From a checkpoint of a small multi-label image tagger.
Training: adamw at rate 0.0011, batches of 128.
Data: trained on aerial photos of the United States (SatlasPretrain), 203450 training examples, 25.2 epochs.
Rows from block 2, named by matrix and row number. Rows with one number belong to one neuron. Each number is 500 + 25 x the weight over its row's rms, rounded and kept within 0 to 999. All counts start at 0. Numbers have three digits each.
# fc1: MLP up (model.blocks.2.mlp.fc1.weight, 960x160), inputs 0-79
# fc2: MLP down (model.blocks.2.mlp.fc2.weight, 160x960, transposed), outputs 0-79
fc1.678:472440506502482500474500519488500504466443488536508524458511467513489526500494500535535524500500548500500499510500485513511500557500533500500506500500538500450500500500539513454500510507511458563480496477486460526500492488489500478500506480
fc1.680:506457564547450500525500500500538500537499500549522508500503509524535488464500430456488500519481526500490500497500468469528482500528500514511500500486500486483500524500486500503507489517480484500499546545500474481476500500457500497500500500
fc1.681:508479505489501500525465500480524500479449500522511500472494496546488537528500554500503500500500500508528439525472497534500500500545500491506544548500534488519500475500498518500471610528489500548500517500496500579500510543481500478496514458
fc1.682:503460500521449500500525473500583491500504512500544490500501465500464500500500500500500458500480543471496459500505456500471500500473532500540483500500500496469505456438479481470518507470516564482514500484500459463500443500475547500500460521
fc1.683:502500482515487476500481500500563474500475500500467528500500488538529443534500477491480528500496481510517505500579525500502520427532531500500446472517525495548488467466487435500491482470500496491500503475461479511500476496487510548500539468
fc1.684:492488469496517500477524451486542482500505515487500514458518500513464525500500479511500500524491494500518458481470500502461500500508518485481500517500465500506466500500500527500510460500396490500561500512494499500503500500505500485500537540
fc1.685:492531461497552556494556451495528455529466500518519505500528500500513561544500547499513566500529500547500500476545455528495500500500487500525523500500458488500463500503500513500500503500436475483477490500500505523500500500509500500474500500
fc1.686:500475482500500486500500525496499500500500520527540426545497506488500539500500526493554500511481520479500485526495473512500509500474497500500496501500500517500500500500495500500500534491500479485482500500463500554570478500474508500499525554
fc1.687:512452481547530486442500500477500500542501479500479461512474508500527500527500512500466486472504500500500500500536500500500500525511463499500500448500500497520491500459500461558496550484479492484501559500441524468485500517500500590499465500
fc1.688:467518500478512500500450462467523432517506481494470472466534500527477490500507500500457502500480468522500539522524500452547500500500546544500500500492491474520497505500498500499500468505500477501501462469500479500500500498433494543500500557
fc1.689:500534517506471444476477480485528488505500491467512541500500518500474540500469432488500511500500500500490502500500471489500500498486533463500500528476500500530491500500500476500473477443500503455500556470475547473496504500500500518500466496
fc1.690:500500469462479547468538500471500500529500486479500501496500529500513517500491500447477530500500500462525490500500448545527466551433522521506520500517500516498502500500500531458500534503465500551500492463485500470500463493500500526481492500
fc1.691:500500512475500559512498480500458491449516459478527513496558500500500500500512532509548518504516484525500470509500502548496478472489500468517500508503506498473500537501499500501530447500497469500521469529510500500541495500500503512492538455
fc1.692:500475493500500536500500540517500486494477462535510500496449500482470470461483500543522500580500500523501500500508500497500497500461537537505494500519509500482499489490500476480510500500491489500551500500500500531497466500480497442500488496
fc1.693:500545500483529568466543468456500467490533500489500554500504500545500461500530513500500499500468500535571500503460500520500500495500475489517496461486555498500500500500498525500500500505475500535500454500500474473498507505500500507500517482
fc1.694:478500438500532463434538500426519513486527500518492526554497454452500497470534508500538486532492511522500464514501470508500458522484472540509447500478500500479500488518500500500500520500485530519500548517480517487531553459500500479500500500
fc1.695:502469450500540500500500500462580500492478484491500568509478445504541500476500467500500500494508519485508508490536535500525522557500500521500544500482527489499518500539500494500500518466476513500531518499468500512554536500513474526470500500
fc1.696:504475480545558494500490500496525496519528441485500554542524500564496476500483438527492492581483500500503511500482500485542522522549479500500500478500500500488489500491499487481500537485510500506525533470505520465488508510538500500500539549
fc1.698:518500520575500456500513500512452500520500469500500489500484511500500510554492500500514500521474486451448500541501495485500555474500524500500506500500515500532500471530477474506504543564500499472500544478467496566473500473500452500479479505
fc1.699:548502479500464500500561500500481500486500480462546500561500500491500465527518500413520500487491512461510500534471458482563482488479481492513500500548504505519500482493500449471523491508504500500525500500472500529500485520509500500500484492
fc1.700:536513547523489497522541485490480490501553495495511480500500516500500522525507465509510500500484500485500500518494453488500492466532498500500512508452534493496500500540478536478472464437490555500516558518518500559531492500500527481452478471
fc1.701:494500480518500461500500500440456513452534502500514500545500507463548545500460500501516492488504500500507481504531500494511489546496491481506462516484546474500500511512500500500500523500490500539476520500489474530534557477500500474486483474
fc1.702:500500500500488471423500500500555509478459526534515500515500530464488483571500523476521471500488525500521440505461469500500512492468510536500503464496496500500470488500500496500512500528482500500533500511471484493537500536500500484467492539
fc1.703:500464500511500500473486500511500500499500495500500477502473483500480513470519535500500518500500470432498500510440451519531500500484526473511526512500489506461481502500503512521565543470498513472542461489493532514504569517500575500500500473
fc1.704:523511488512485500500488496502531495499500486540539495532550496511500453500559465475504461525489484486487500497525500464499525488525522525500500514500500480518485500494540495472478500471492468437510482509500528500491500500489532547525500516
fc1.705:461500487522491520474514516453500471485500464526516500486448483500513500514467500546500481511467524474500500562484476530500542500500478490547500521489476451500490433500500492482500500500500519465549538531473532500482511538489542526500509500
fc1.706:470500500524500482517500500446551434529503464500460500500491499521500466512500479492500507503482492489500447500482471481556503500500509500505500538432500387500510505475500500455500522527510500500505528529474503500512500546420523476462470548
fc1.707:495472483474466464483505515491500481544488500555552480523524527472500542500478528531500469500500500500514526500499456500500500555574481480493500500525500493501482484476500531432521500475499465500468463500556537512467500441454500500500483451
fc1.708:500527486478542500516518510500499479521474518488500531523524500512542441496500492503544500500412491465543500530500532475500512457500482522510500462494474500482483474450500493444520469516500500518501517500500444480471500511518489481500493528
fc1.709:491440500500538495485500480487500505493471493471500516529541519531525500481461537546527521500469517474522500477500464478500500500496519483515500550500457497461486469470520500500570526500500486539500490452522473500480563560468500518500522537
fc1.710:545458450500459500500462500510533510524500432500514484500500500507511500500500445500500500544500460500500470529495451451500559500500518500486513500500500478475500485501500500506500545500465523466500500500499500517500451473477536494500486506
fc1.711:516522532508500533485500483500491500489500500515453492500500553554500467567500477476539515500500500546516487500521500479509511524511518512526477500528496500500500500500500476473524500451500500500475500470500532567522500496478520504500500500
fc1.712:430512516544471493489540486490527510500519498500486500501483519500470489538508449471469500500478518453497500515500491480518522486518583460500466533520509495471505500463500471529522462473516479530531459500512500536473507500455489476470490499
fc1.713:472500528529515521448500515500552504470469500500500504477452545505473500569458462508500506559491541515504535505457485503494490500500557474500499511460459481500500500449472500500468491489500497538500491490496525499500501463460491516500451483
fc1.715:500528513509500500475506443492490500512525500484481443474428461500536528542471501492534512500507536530528525500481500470475494500500507474520499500500490500495519485518504500469512477500500485551504517546500492549528480503479527497500480500
fc1.716:477479479467500487546551500500500486500503485500466500500528473500464480520500482457491459500487500500489481500462462429505498520479500521500500498459500500459500500495509534522500544521491500500500464524500482548500504457511543500500500489
fc1.717:452500455456484500526477526500496458508486500482500464500526489502500520538525500500484510532500500500500475515553509497537529500500532530500500500503486476500503477490523454523523500516483449500541464461482527500546521461479490500445500500
fc1.718:504456454482448537462457499500532472472500500500479472500507524544472489500453500483500521482528481505500462513468473488461543473475500521518512451525526489500500479491495500471500513431500500500461538500500535497479452515455522500500500481
fc1.719:471472500500500488523490511518542500541498490492500500470451500500546533536490537484500469536500481500492511508498479471489498536500464500509518500512500487539484500500500528507507560500460485455548520490481496500516551577500522518500446513
fc1.720:522500500540500460532544496500500485507564500492500441465454500503549500522487487477512500547481472532500461507500495500545510520500541500514450523521513471513483523500526500504500500462500529490500511500463504500553517500505500500500461475
fc1.721:500478500511500501500491500500500470510512500500556500500476500481518500541500555500532500505543536500500469524483523500433543500461500500510500462508500454500477445500524506500500462502500543499575500430500500500500500500500500500467508495
fc1.722:517500537563500555540508534495500493500486500569484500500518488465504522479494496462520522500505500500522493535488484475537485500497489500500550500515500500491500539548500561500520518521500500500512475505500513485464510480500555500472488456
fc1.723:526500483558500500496507457512500500500500500521500500494500474500535473571458490456515500502470500500484505500500526478474598528443543500500432511478525497522495500468500485524519492473500497508488484456446500503492500501498467528500491500
fc1.724:477527474516499506498500459471500515500500502488523525465500520500549561518456533494530539500500533523524512516500461546478524537570514463522536489495500498453500500502551563500500500500500472488500480504521526535512506493515500467500452500
fc1.725:456500498499537461500454517427476500468500495510498540485500522500475506475477500514515556516478500468441451521500500512489477487500486520500503524492500500511500469539514551510520500539487500554476512483488500500460558485472452442468461513
fc1.726:493454505480500475500536575479520488512535512436504519500525478478534530509500545514518466516501531507480500511500493474450500531469500517517525563469500492500500500472508551503513500469481500511497500474500500500476516416500500478449500500
fc1.727:512508500528500500455500525489547502537500488523537482484505511448500500500391500505468545500500475500538500500479500474500500532482500499500526473500447497500500452500467537521554490500500500517500500493512500465503500490466518500488500500
fc1.728:492541517499519500455507500500460465500493500556486491500491465515509528560484510461526500495474570494500462500457515459500503536439491494508485476500544483544480500460490500480457512486500514500500500502463494468504500468500500546500497457
fc1.729:521500500500499505504483500498500468483500497547476484472500462500462521504437466500505510483500541500500485500475476508472518553490500555520480500500511477500489487464445539500509469505487483448500473500480508446550467519441500500500486530
fc1.730:516500539456568497455533500457491487484512500500484547501500500557524500492500499490461468500490505474515561500506500500513531526461500533489479516542500486537521465500552531453447523493482504468470500500485477500541500500500500531444516529
fc1.731:502533546486472500464500503529472498459507471546543555500449483507500481500500467494500501527426476500475500563483500500497555478464491511493500500509500500502500466445500500513483500519500518529494521500523500495482489500500472477464500537
fc1.732:500502533457495525454515514489500500464500500493500521537531512468472487467500478519451500500491489464520495500500482491480500500470477500498507500553455500486500494513500541500511540495482513471483500500528500464500500576494500487500543500
fc1.733:522486492500511499464500479508524476524466500516495500500487464500512500500496500500500476532500500511480545506500486453504523538500486550505534516497500495500462500524512500503490553500456500443513530512448500480536525532472541510500463500
fc1.734:464470531500483540510485483483458477477515491538500500526466500484502500461500540546487458505508463500526519500459500508522503500500473500508511535519500491500507473472482511513517523494500486500500428540475477511546508472472524534485451457
fc1.735:500558500503500482515538516496500500519481500524498500500507500443556479536500444500500463500500462479514451518502471457558480500455477500499500495500534500500500485532547492500500546472500500456500500471538500501536521510487545512455500455
fc1.736:457510512521476502524500489474474484496521496500514525485500493519493506505491484480500500500478482427451512503500509480527526479534502500490473544500500490459486511465481497487520500500514472470481489520538507542493500487500540509469500443
fc1.737:500500500475540500488504500488529496475500500499500500455533491496571517517466500484474480507488471481528500519507500521460538500527566500500500524500500492551514500500492475521537545477500518500509452500488538527500532446511500500470499537
fc1.738:444500500500546556479500500521532453494492511521497511459500504492536523528480472533524504500500531500483461500500500471500467500438514468509500500499526482500439500531500500473500500460479529499544500464494482500542516488500502500495488500
fc1.739:490523500483500516517500523482500500463622497500500536495500500500492493453500499473515493500500500500500500500490500500500503542500524523508500484500393500524465472500500500500498500500483461480500500513500500402495500500500525500515488500
fc1.740:500549508500516534500521500495500493500500512457457557486536530538534449500476456491500546500477509472491539503500534541524500456500500507525456466512465486521500465529500490500461500515500480497500500494522500542483500513500472493500500544
fc1.741:496535500517485437548492494490537500479512500478558519484497482428462500500459500500497536538511517523478521516500500500548520500485500516506449484554523490549479500500500485500488489454500517500521533517500500500507504514437481476475499529
fc1.742:500500531500500500480468449484538501527500498560484485546472500508524490500475437517487475500500500533500465491475471468500448479507480553521535521489500500460500489500536496487489500504500500480500500514500531473506510453476539519489479472
fc1.743:500523516500497500500528451500522497500499500500552524515501485500497500500500476507474471500488540500500500529514500506478500512476523488500512533500500486499499485448477464517524431537500504460500449522516500461517524514494500500471459531
fc1.745:437497490497472463532531500500550500499491500473500494508478500483500464500500471500536500496521500475470507555500500510500496500530498512500482508458540500465491513538503474500530500490513454479508521482539500485477512492492502473474510478
fc1.746:473465547500500572521453544479500479510492464488553500500542512528471466451517472536532504488493500492500483500527484492521528557500500497508467500463473497506507480526525495512484462545488500439484547531527503547491474500487456547500517497
fc1.747:457500529500479500494526464500500493539493500510500500510482455471554506500483500500475475509500483497509466500504500500443519519500500500500500534469497500500488532511534517499500509493476489469484477500501500500514500500503490451516534510
fc1.748:502480504512500527500500502500508487527500424451555500500500500507503468470500420500496495538472500506502500500500500451568528514522500534500500500542526487480500502500487500500487502485500500561500490500500471486546500515491500489500529500
fc1.750:500452496500519542500550525466524500472500427478532550515500500500500429452500489490479488506500500521500487500500496498500520528504500513509500500495498495500500500452500441500525511451500500555500552532500481460490500500500443510500529535
fc1.751:500500441500494478538467500524500500478440473500469496520461426522531459482500519464517489567500488500517484506485500500493514490521500491500498500433488492521496500507551500510500533500488495523472516500500478505564530505434500499486472478
fc1.752:487456478474573523435510445460503500500500500466534498541510481453481500521519500500526500486500508473500519508473475527490475489473500529516477500539500494520500500450512487542500531500500500485571455539500445500550500467527500491505525500
fc1.754:480526436506544547500532526484491486456505506485535494500534500554519505500472519445500559500507500532535443500523527500535472505488498524512500489500500500500474477540500475469515510475492486525541521535504451500538521500491473518500487570
fc1.755:522500534531540492468533507471525508500500489500576498500500500513472492531507476508483490524487512500469522536528500471545492500500505512500454491489480500507515493521537481466512500537469534545562500472500471512499537476484451511500477569
fc1.756:500460506529534500524486500488500502452500449515546479482473432513500482487500526466500476510511486471536500500514518457473521500481507500509514536500488500548500472462431459490533500481494559474503494500520538515530481449474500500500500464
fc1.757:500500498543493587524521493500484500566500463523518512457500503484475482500462500500482509517500505500487496500501531462481509476564500500500529502533464500500492500500500479500510515500500455537448466500493497464500501470500574455498509536
fc1.758:485500466486501500493500500500478500500494440500495524479494500485531524546500500473512492567513500500532500493495494460490500532460508476500522494475466487500500500500574527500500519500500468543511526500457451500576506520467500482476424502
fc1.759:459477527500500500474530456500500489500484500513479515500467514471560500488472441500470500563485568504534485500502500488475500532461504513500502513515500483500478501442537531500469500469476496472500500519488500486507500500529508473477498500
fc1.760:553511500500464556500465499529482500522477478500502455507500500500488540495485516500495540502500500480500496516471420499502490480500500485531526500539509500440500475531500559500484519509500529521496500500491531521476500500516552500523500491
fc1.761:525537477491500517487486480492512500457509476495523515500500552475535550517488537485451509500500556543498560500436509532490500476468500531500556505536511492500503500522503539507500482476485512473500453455500531555501493500525500525509470482
fc1.762:500490495539453461500509409500530511506500492509536474483500531500556500504474506483523468554489503500437500504541527479500527462525524541488500500478500503500485525456540497489524543500500523397495500480437500489447529520494534483496516527
fc1.764:494500521514457530469487500480500500463500471500500574537502500457500448500500519525500500500500500500500453512479492531463532500474499467500514543470500487532500499500500500522503515457500466527481516475491489500558500500518468471500488447
fc2.678:500477500500493500457500529484492491455532500515493539521549494486500500500501500500499500500500500500500507568547500512500500535500510533515500521507485495528515485514462493503487500532516447527473500500468483531500486500465530446466479491
fc2.680:457500536532500471520500511500492450514546450544500500456500512500542500471500508515500527458533469482517548507525500469500448470493495517549470512528435500466539500500500496500546500455500500466504537500500500500464474500539500500500512500
fc2.681:500500524508500500475500498527533500503480500523540541490484526502500500460500491500493500500510482474500472505434454501472530500500490476548500467500451537500490513555497511504486449510476500500500512426443430609500500480519515457500497500
fc2.682:498513500515537500461498444500500500523441535489526476430500476464475526521496500493548520457490500501500488500509516483509536500522487500484504528504535560500474500500439513438500508505511500507453500500524527486462500500527492499500500485
fc2.683:451465482500543500518510483500520523523482490470498541541499449453500502490500500492540515469512506427503498509500490485502492478511500515572501488494500468500504434538556500476521508489526522469451505477467452475522571500529505520481540513
fc2.684:476524467500518549526500518520530507477450483476478478518427514553468500526500510500516500500519454485500506550500500528500478520475468500488537549486491537500488540442494493522516521516500515468486500487518500548500518507498500533449500470
fc2.685:478500536480492533559437500505515510447456500494500481443487500502487486461500500524536527509551513488502485469500500500500478470477481500500452500474533513514500488560500543532512514466500500504498522503466525500461489493476495500500508500
fc2.686:477517527500492531506458500500500440500500504488529500457498513474500500542500477546500515482523558500461499500497500468500494500500500538499500510505503499450500526500493500500535503500516512551468500500459474534496475500500500563444476522
fc2.687:514469495500483490503500474517500500513500500500500500476500500479495541507486477453500500500462544516500524470531479442500542494419504517493468500482500501467526455500513539506500531508502535500500562518500500500500516469523473536500490500
fc2.688:513494455537500530443500501500500525470491550517471505490500502483479515500544500457531489500500489500501491458531498493469494549493545461542524500500483544530500466478496500500500500500520496484483500471500500500491493500482500488556520500
fc2.689:476488543492487529500519541466479500451574500506483500523503491504533475500497528534500529453487519479506500480502523500524504497445454520510435500500437493507533500500485500521515534525500439500500500500484475484500478500492500500524494503
fc2.690:499500473512500495553464519452490500500449512500491500472474500489488500433432507500513500500542500500500521495536503503528500555464479539500541500500500479500487462500553500526500506563500476505500500500500506521500479500500466540500500543
fc2.691:500507546525460492500439465497500470500460500458490459511515499476500542488490500500500453505500482500500504458459530548470492470462500482508534500500497518482490447483500460504500458500486493548500517500500466518500500486500524465500480475
fc2.692:545477482492500533532483486518500496500521500500500500500500500495486557501500432461477500500577511543465500511529497521505500500464500442500510497500493489500444457500514486512500518500500543500500538486500457476459521500500513482503480513
fc2.693:500529500468423513500469516507495500481473565461477481503510500500470510500535500500474481481536482496500453464475539526480527529500500500500530500500494469500507481500479479500485481500500524500500500466455527500486438481500505483483525473
fc2.694:500500478502500529522480522500477476487488538474475535522508500500509523494500515486500500521500509500503442540509490500461519528462500509474463489480494472481460500512575473524537493515500490471500478500460500500521450500483476469538500469
fc2.695:519497494515478535500500500500566478500500554481500522480500500485474502489532474500516498535500493501473500490478500476482518445454463456448500461456502509493491538514507471516490469500471503498532503446451527496500500504536535500509462500
fc2.696:488500482514451500500511471533502501499468521500528500469525537452487530500513472500478486467500524529480521453539477460510500531464537476500500500554492584507490462500500531500496489472500515500500565497507500520480500450544500481475484479
fc2.698:500485500500432516493477479513500545491487500539492487503537500540500481500544451513500500500509491500519493458500500515484500509529500517500471453500555520500482500408511478544518465469479500500509500539500500514529444459468464515530553467
fc2.699:493503437452512545504500500479500505525540502527493500488500500539499500500503500500500515500500472471544454481500479528486463486500500522511495500500536500500461466515500500488454521529526500500499530543476500541500446500547511512483506572
fc2.700:488519482521527511500500490506500515466500500497531500510526500500500500461521517527493539491476471500500511562480436476500533500564500556520509500539491486480500527493486500508499500500507500491497512500482527547559534523524447499471500500
fc2.701:530481490502500510510500456511534513484500483500521476500513522500527568566500485493500500535471500461496528541500478509491516483465531469449500500461500499500500539500514497548462484512496500500547491470502500508497509464500554500538466477
fc2.702:466500500500527500540500507506500511484500419500510500500515437497500500500521461500451500522500493475500500485509500500510508446539511468461500531500434468509498560505500474533522469500500500466500500531500500500500510500462521468500480517
fc2.703:492526512500498472472514499486492479500504500554533459529500473542509503525479528500508485485509529535541517465500464547500446443500500556536511482500464506479500500506466490460518445499499524541522500516500535482504483500497530527506500548
fc2.704:464468486542500500500506500524500527498487500500511495500476529500538457525481529467509517506500467500516524500500480492441472535526500513474515531500465500484471526480532505487528504496500532436500496500479445500500546535537512524500473496
fc2.705:500468500468500473500556467500500533500531522518500500484500480500500428500500516532524500500500469541541477447500500524500449533500500500500483477474467500481500532517535500541463500500500471457500500500447500521522500559443500568534500539
fc2.706:500507500500474507523486500483475483500500521559460531483500530459518533492483498552500540479516499500507500500496524491500466505513501444476509500506500533507457512509521525540500537486500528483557500449500500459535519472499486491562528468
fc2.707:496513522500491500500500511443570500469500527500440531527488537500442517518525500500546472490467500535500500511521483500492500503505521517512500500530500518524500525500484475532450475536500510466515420516500500548500471500500500500514500515
fc2.708:500500478505538540489500453533500513500500515472563500500522495461487534559500500511500446484500500500500569474470479531500482483510497500540500513488531500513457500500485477481484453513509500511505520484534510434449502489489508494466455500
fc2.709:490500472506500485487470570531500498500464479545500565504487480526559500526500468502554520513500499486500526445500458485527506500500462549520484500502538500507507517498538500517500491506500523494500480564500478500456482500500483562500478518
fc2.710:526464519458469522500534528516500543500479513520439520500499532474455500500500500479528500496518444528478509455474500495484535494524492507467498500485505519510484500502522496535518493483526520500540485483501474435510500500474472469553537476
fc2.711:500500500500500486490522500490508463533509532505517520472515500481530506470464492500522539462523496464500520500527545503520490488506500500571492439495494488500502477514533536500543518469550514470522528500463506500500550504525500498469527529
fc2.712:537496528498500508482554466524488500531442562500529478483482541506484503498573500455540500517490518530512472500500508457509484500500550447472500500491543538500445498537512502478500500470504533464530542500484514500500479496532503500527500469
fc2.713:505517492500500514454509472555421500467479529484500491501485506485468485479550500476500487535477485538500508500522500477484500512543525490465530524530522551516481493500505494500500464500525527482500513486529523499500479514491451497541524484
fc2.715:531486532500487500511514485458467523505572532510500494482539500460502569450474413469520500493546500535500460515500541508500540473500506500500486518538500500473523500500507533500483505500510510500500475500500533540503500500531478500485506475
fc2.716:516468500454495500483500529477500456468531532540479500554536500500513526484475507509500559499559532483500489472520530555506490500498482495512500510520473526469489500475500526499500539500489436500566529500536528519516465500475500544527500471
fc2.717:506454512500504556488521500550494544520489474504500470532500500559500500500523551469500465497527477500500477476472500520485500529500500451500525537500531526534500500483500481459480500500500488513492499483495521492453500492500527470543488500
fc2.718:527528517461500500545419500482500451458551500495500527500506485489500500500451500522512500500539500451483462500508514497470500500489500500509495500510481488495496495536508500542500542535500500500464531547500557508500564500500510500442460500
fc2.719:549500496500484469456565464528510496500530500516500500516441522524485536522500507483480527544431500544533540556507500477521520531500523518500500500532500499448480504486513500513526511500494500500506563472504526430524500500520445479500545482
fc2.720:483519520450513500530468500492543500500500500444449561514524478453500519589500515536481492511500465483500485491558538477480494449500460500500464482491461448526500509545500500500543514500505550496500506534500493500500502500530500500473500532
fc2.721:500500500500500500507553500500500547500500508500500417500500500526500524500500500500500500500500500571500500479500500500500500515500500500462500517513500500500500569500543532500500500500494500500500500500463500500485500500500500500500500500
fc2.722:484509440463524500428500524511465493500497500485489462520482502529532454507500500500481479489535501500500500495492490484488462508491523504454471493508570500500500500482474442520500500480510534484500500500492500499500537537500478500478512488
fc2.723:468496523477528486500509505489500500545500500500556519500464465486500500546500500500513506480462448439524451505449500527500437531548495497552504494500500470500500493514565507488500500479497478500500500541429500481500534500473510500495515533
fc2.724:468522500516515506516481500500478544470443500481494500435513485489489480512500500495519467500525496545500500500537497585516491436500500536500508485500553500522500500500521500500487500511468562482486471500481478488468500532500461491471502534
fc2.725:472500517500463496500500505538526500496498500487537516513469500471552510514459510494491490508445490506506564500500517502483491469470502500456506532426471485490523500579500540517523500510500500500532511499500500469526500553518562533522471501
fc2.726:466538515567466471519508504439500500500539494500507500457500522500486498522500500532503474500460542532501494500487533505480492500485500511483455473486440534500500551458483466500457500539500489500503493473478503519500466500550479459479494500
fc2.727:512500486524499452461500500482462500530500471477510478477531520478459476478500500500500521500452546486496515586484518447500480500462462500500500519495500470489514537506528478500484500555500458500486475527519490500500481500494509496449484460
fc2.728:497500541474521502500472520515500500512500465500473500500500460501544468500485528502468482488462500489488500500463540564489453500500495517562478500529500498552500505500541465520461500507479406500525500500441493500457527500500512500474477544
fc2.729:500516528451495498527466514474441500500547541515500508477495500520531512500495500500505484500543473496531499538483535500500523500484500522500500508500415500500500490500540500500455535538500468503500459500466505546458500500531500483500500500
fc2.730:522500544547500500499500531528500500528500551505445545507501500532494541538500500487481528500500532515500428465494481476494500559499500545500500500476456500465538500498510537479500500500517500500513528556504500502500551510500500524525479500
fc2.731:500471508496463521482471476510533545466508490526500500515500500500500549513520506476531490526500500500532489464528498518477491490500479487533503518494500539497475494483500472548500500503530525518522460446504492544500500477483500474551457505
fc2.732:500492499492511534512500494546525544500497474500496451470495486598490500500517519494472489477500467500535478476500483530493491502506496500531470462492500500500507542500523488500500501459525510500500461543459500454500505500500496468500488514
fc2.733:500500499500491476500503466534495491510517515522500500498433569510473498527500500477480508500473489557542523499514500500500500540500556512500530544531492501480461500486509471500522539500500484465505538551495500495512476509500482435544511466
fc2.734:497515500561497500500486500455465496538476496500481500461500501482444510500500481466500454493496500524460542508486504518518500452426496500500520518499500529500500469489500500520538550483500531453527575512476475467500500523545500500528500469
fc2.735:484483500520518480526500500473500500486559500500477511500448517500530500500469496539550535471476529500500476500536483450500500501549500500516500490520500477436504536500480500500502526508554484500477458512484524541531522518500460528500482501
fc2.736:527492500500481490545555500500500498477425510523528491474500500528486501483500500500540500500499482432533500546480474503514500500444541500500500477514554527485471500527521492515515500444473500492501515526533500488491540524559494513500500500
fc2.737:502537512441512500500556483464493500467517517470516469500552454499502459531514526527529480499457484500485494500500500493478476523500509508503540500473500455500556505500513471500460482489500479487505480447483500478476500480482500490495561491
fc2.738:539530503493500462508473539500493500531491497500486499500500505547505500487468485500500500512500511506478496464447502500488491500509478530524500452517500499475531511522502500538500525500507490500461494500478476500500540500513508546466534545
fc2.739:500457523458500500500474515500479500525487500500494472500526500500441523479515500501500470515463459500500456565503469476500531515500504428500500478449483458479581481500479500499495500500470523498496500505445500531520500523500515465500512485
fc2.740:541500500501483500500500485522500500500500500500535489464514565478469521500510485500475482500515526530503561476490464500500475502500518454500511514516449524482507451500481500494500490510486511530532568500500508500485500482524500506458500500
fc2.741:480500500431478512500500500507500475485528500487436461486522467500499529555513500523499500488500485451500475445500523447493469491500473506483507547473500451487500475500536499500490504512524525500500515499538471520513487445488481511494577489
fc2.742:490500536520538464493532512484500482500500500508500500513515491521506506455460525528485508435554478500505455471487512500500421466498470519539463487521475486494519518537530540488510465453500500500506505500500514500456521503484500525500500543
fc2.743:500500516558491470500489489500485500500461505416534449490521482442499526500501478482498537470463484507500500552539543482540522525486464511500518500515500485480500472535447501500507461500507509514474512481493500500512523500541500500500495500
fc2.745:496445483474500500487541500521502466459504510500500482545453554500481518500534500448500500500500446500529532495500500504445435551495515489500492526500544528460524474476506500478460474500549538496500522500567505464513505471477485468484535443
fc2.746:492500520512484500525512500537500500500500500528525500491518528495500534500508511497500474478538481510500527500512500459505489506520491500500500555484500506521500472547485500492500446469500500463556581493500482487438477484529497471461487524
fc2.747:500491531442500500500474500498474500520500500551483445500464500530509465509499517493492487491528500471545481555452500502500479500520511500556485508527469503523546516521524500500500500497530452508472500535500486533525465500499512535522521500
fc2.748:500508457507462510477532530543473486467467500511533470500514542438500514486517462500485482465508507527500558455528507500515498552473496487500512547500471566476500466531466509509509477500543508503538548515542473500500512454500509534500516457
fc2.750:500500500516500490522485461510500519510448496500513469500521518460500533500500461500489474498518499516428507448494489536529500504472500467500502510500500573500526452494477500478487486518523497545468578504507500475460497498500500500471539485
fc2.751:500500467488500500486500500485555441500460492500500470500525490460500559531495467500457475460513500526459519442477475500500525500500470500528542482461500530452476469537485500500500500500451510511558556485500480489500508500500500466500500499
fc2.752:498490512457474500506519500535524500500513513518528500500535500486500500564513526445537500500481476525519451504500475471484500516513507502500523521500471500500519500476539520533482465500517500543500500500509492515500513469500478481469456487
fc2.754:500450455500500500533500512463519505486539500527467531500472500556500500500489496525500466515514499500474503500514500462490541522519442533468483500500522500476500525500542516500500500510472522521478508538472507485500500530486489528519500514
fc2.755:468457500515515500420500500517500523513490523534500523500482536500500475523519512500500500500490500480500510472481495526492500509488430500535473490500542487530513500470512486526528500500529472473500450489452476452565500514479500470536516515
fc2.756:462521448500515500484470519500486476486500437524512500471514539469493480486490520500486500500500486486460509472500455540500500509508459515480509500479514500500469500531517500485495522469526500497513531500527435452494500500500524504500541471
fc2.757:500537500544487489500544451483500522513529490468500490455522548476500500470526476512525471492540499509497508524560500468512485466500500453508520513505500514464505487500515500500500460500512510500500500469466542518500529453500449514465552426
fc2.758:552500468481488500500528490495528491500450500475501500478487536493466529500550500457498470541535500515474506496500510522500524500528508523466507479500520543551456477480513500541458553500500518513500510491500503463500500509490461487505500451
fc2.759:461511542457500500500486541500500509517500516542500500500477494525508482514500567500526480487457505500538465486486519521480500536498500479542438482500460483553500500527500500500500466432500422515518491500445491500531490500457538500527500535
fc2.760:521455500500523508475511500500510536500513500505492552549500441534526474500500500495520511489479536500507500480542479500489500494500505475523471436478500522500500500498500500510468470526461500522500526549464463435500500500488515512524489537
fc2.761:515547527500500500568461504475500500492500507538487500443494517507532542500477500540537533500525451500450479463500500541500492452451511521507494485500500493462549510513482500500516514465546500452500500530500500500489500500500500500483507483
fc2.762:529403500538500439491541494508477483507447511500487500504504500488500470500500478480500524493500454500542491500500536473493500556495500500464500535500529498500486500478484500500506498501539520500500522478507494500525500510535500510526517463
fc2.764:500529549532468528464497471500500512500546491536486466500500466500494503500485500500500500491500526466500481480497500524474479452500500490500501480522469500517500477476507485503500500488482500523476557500473500556448501481516528535496492500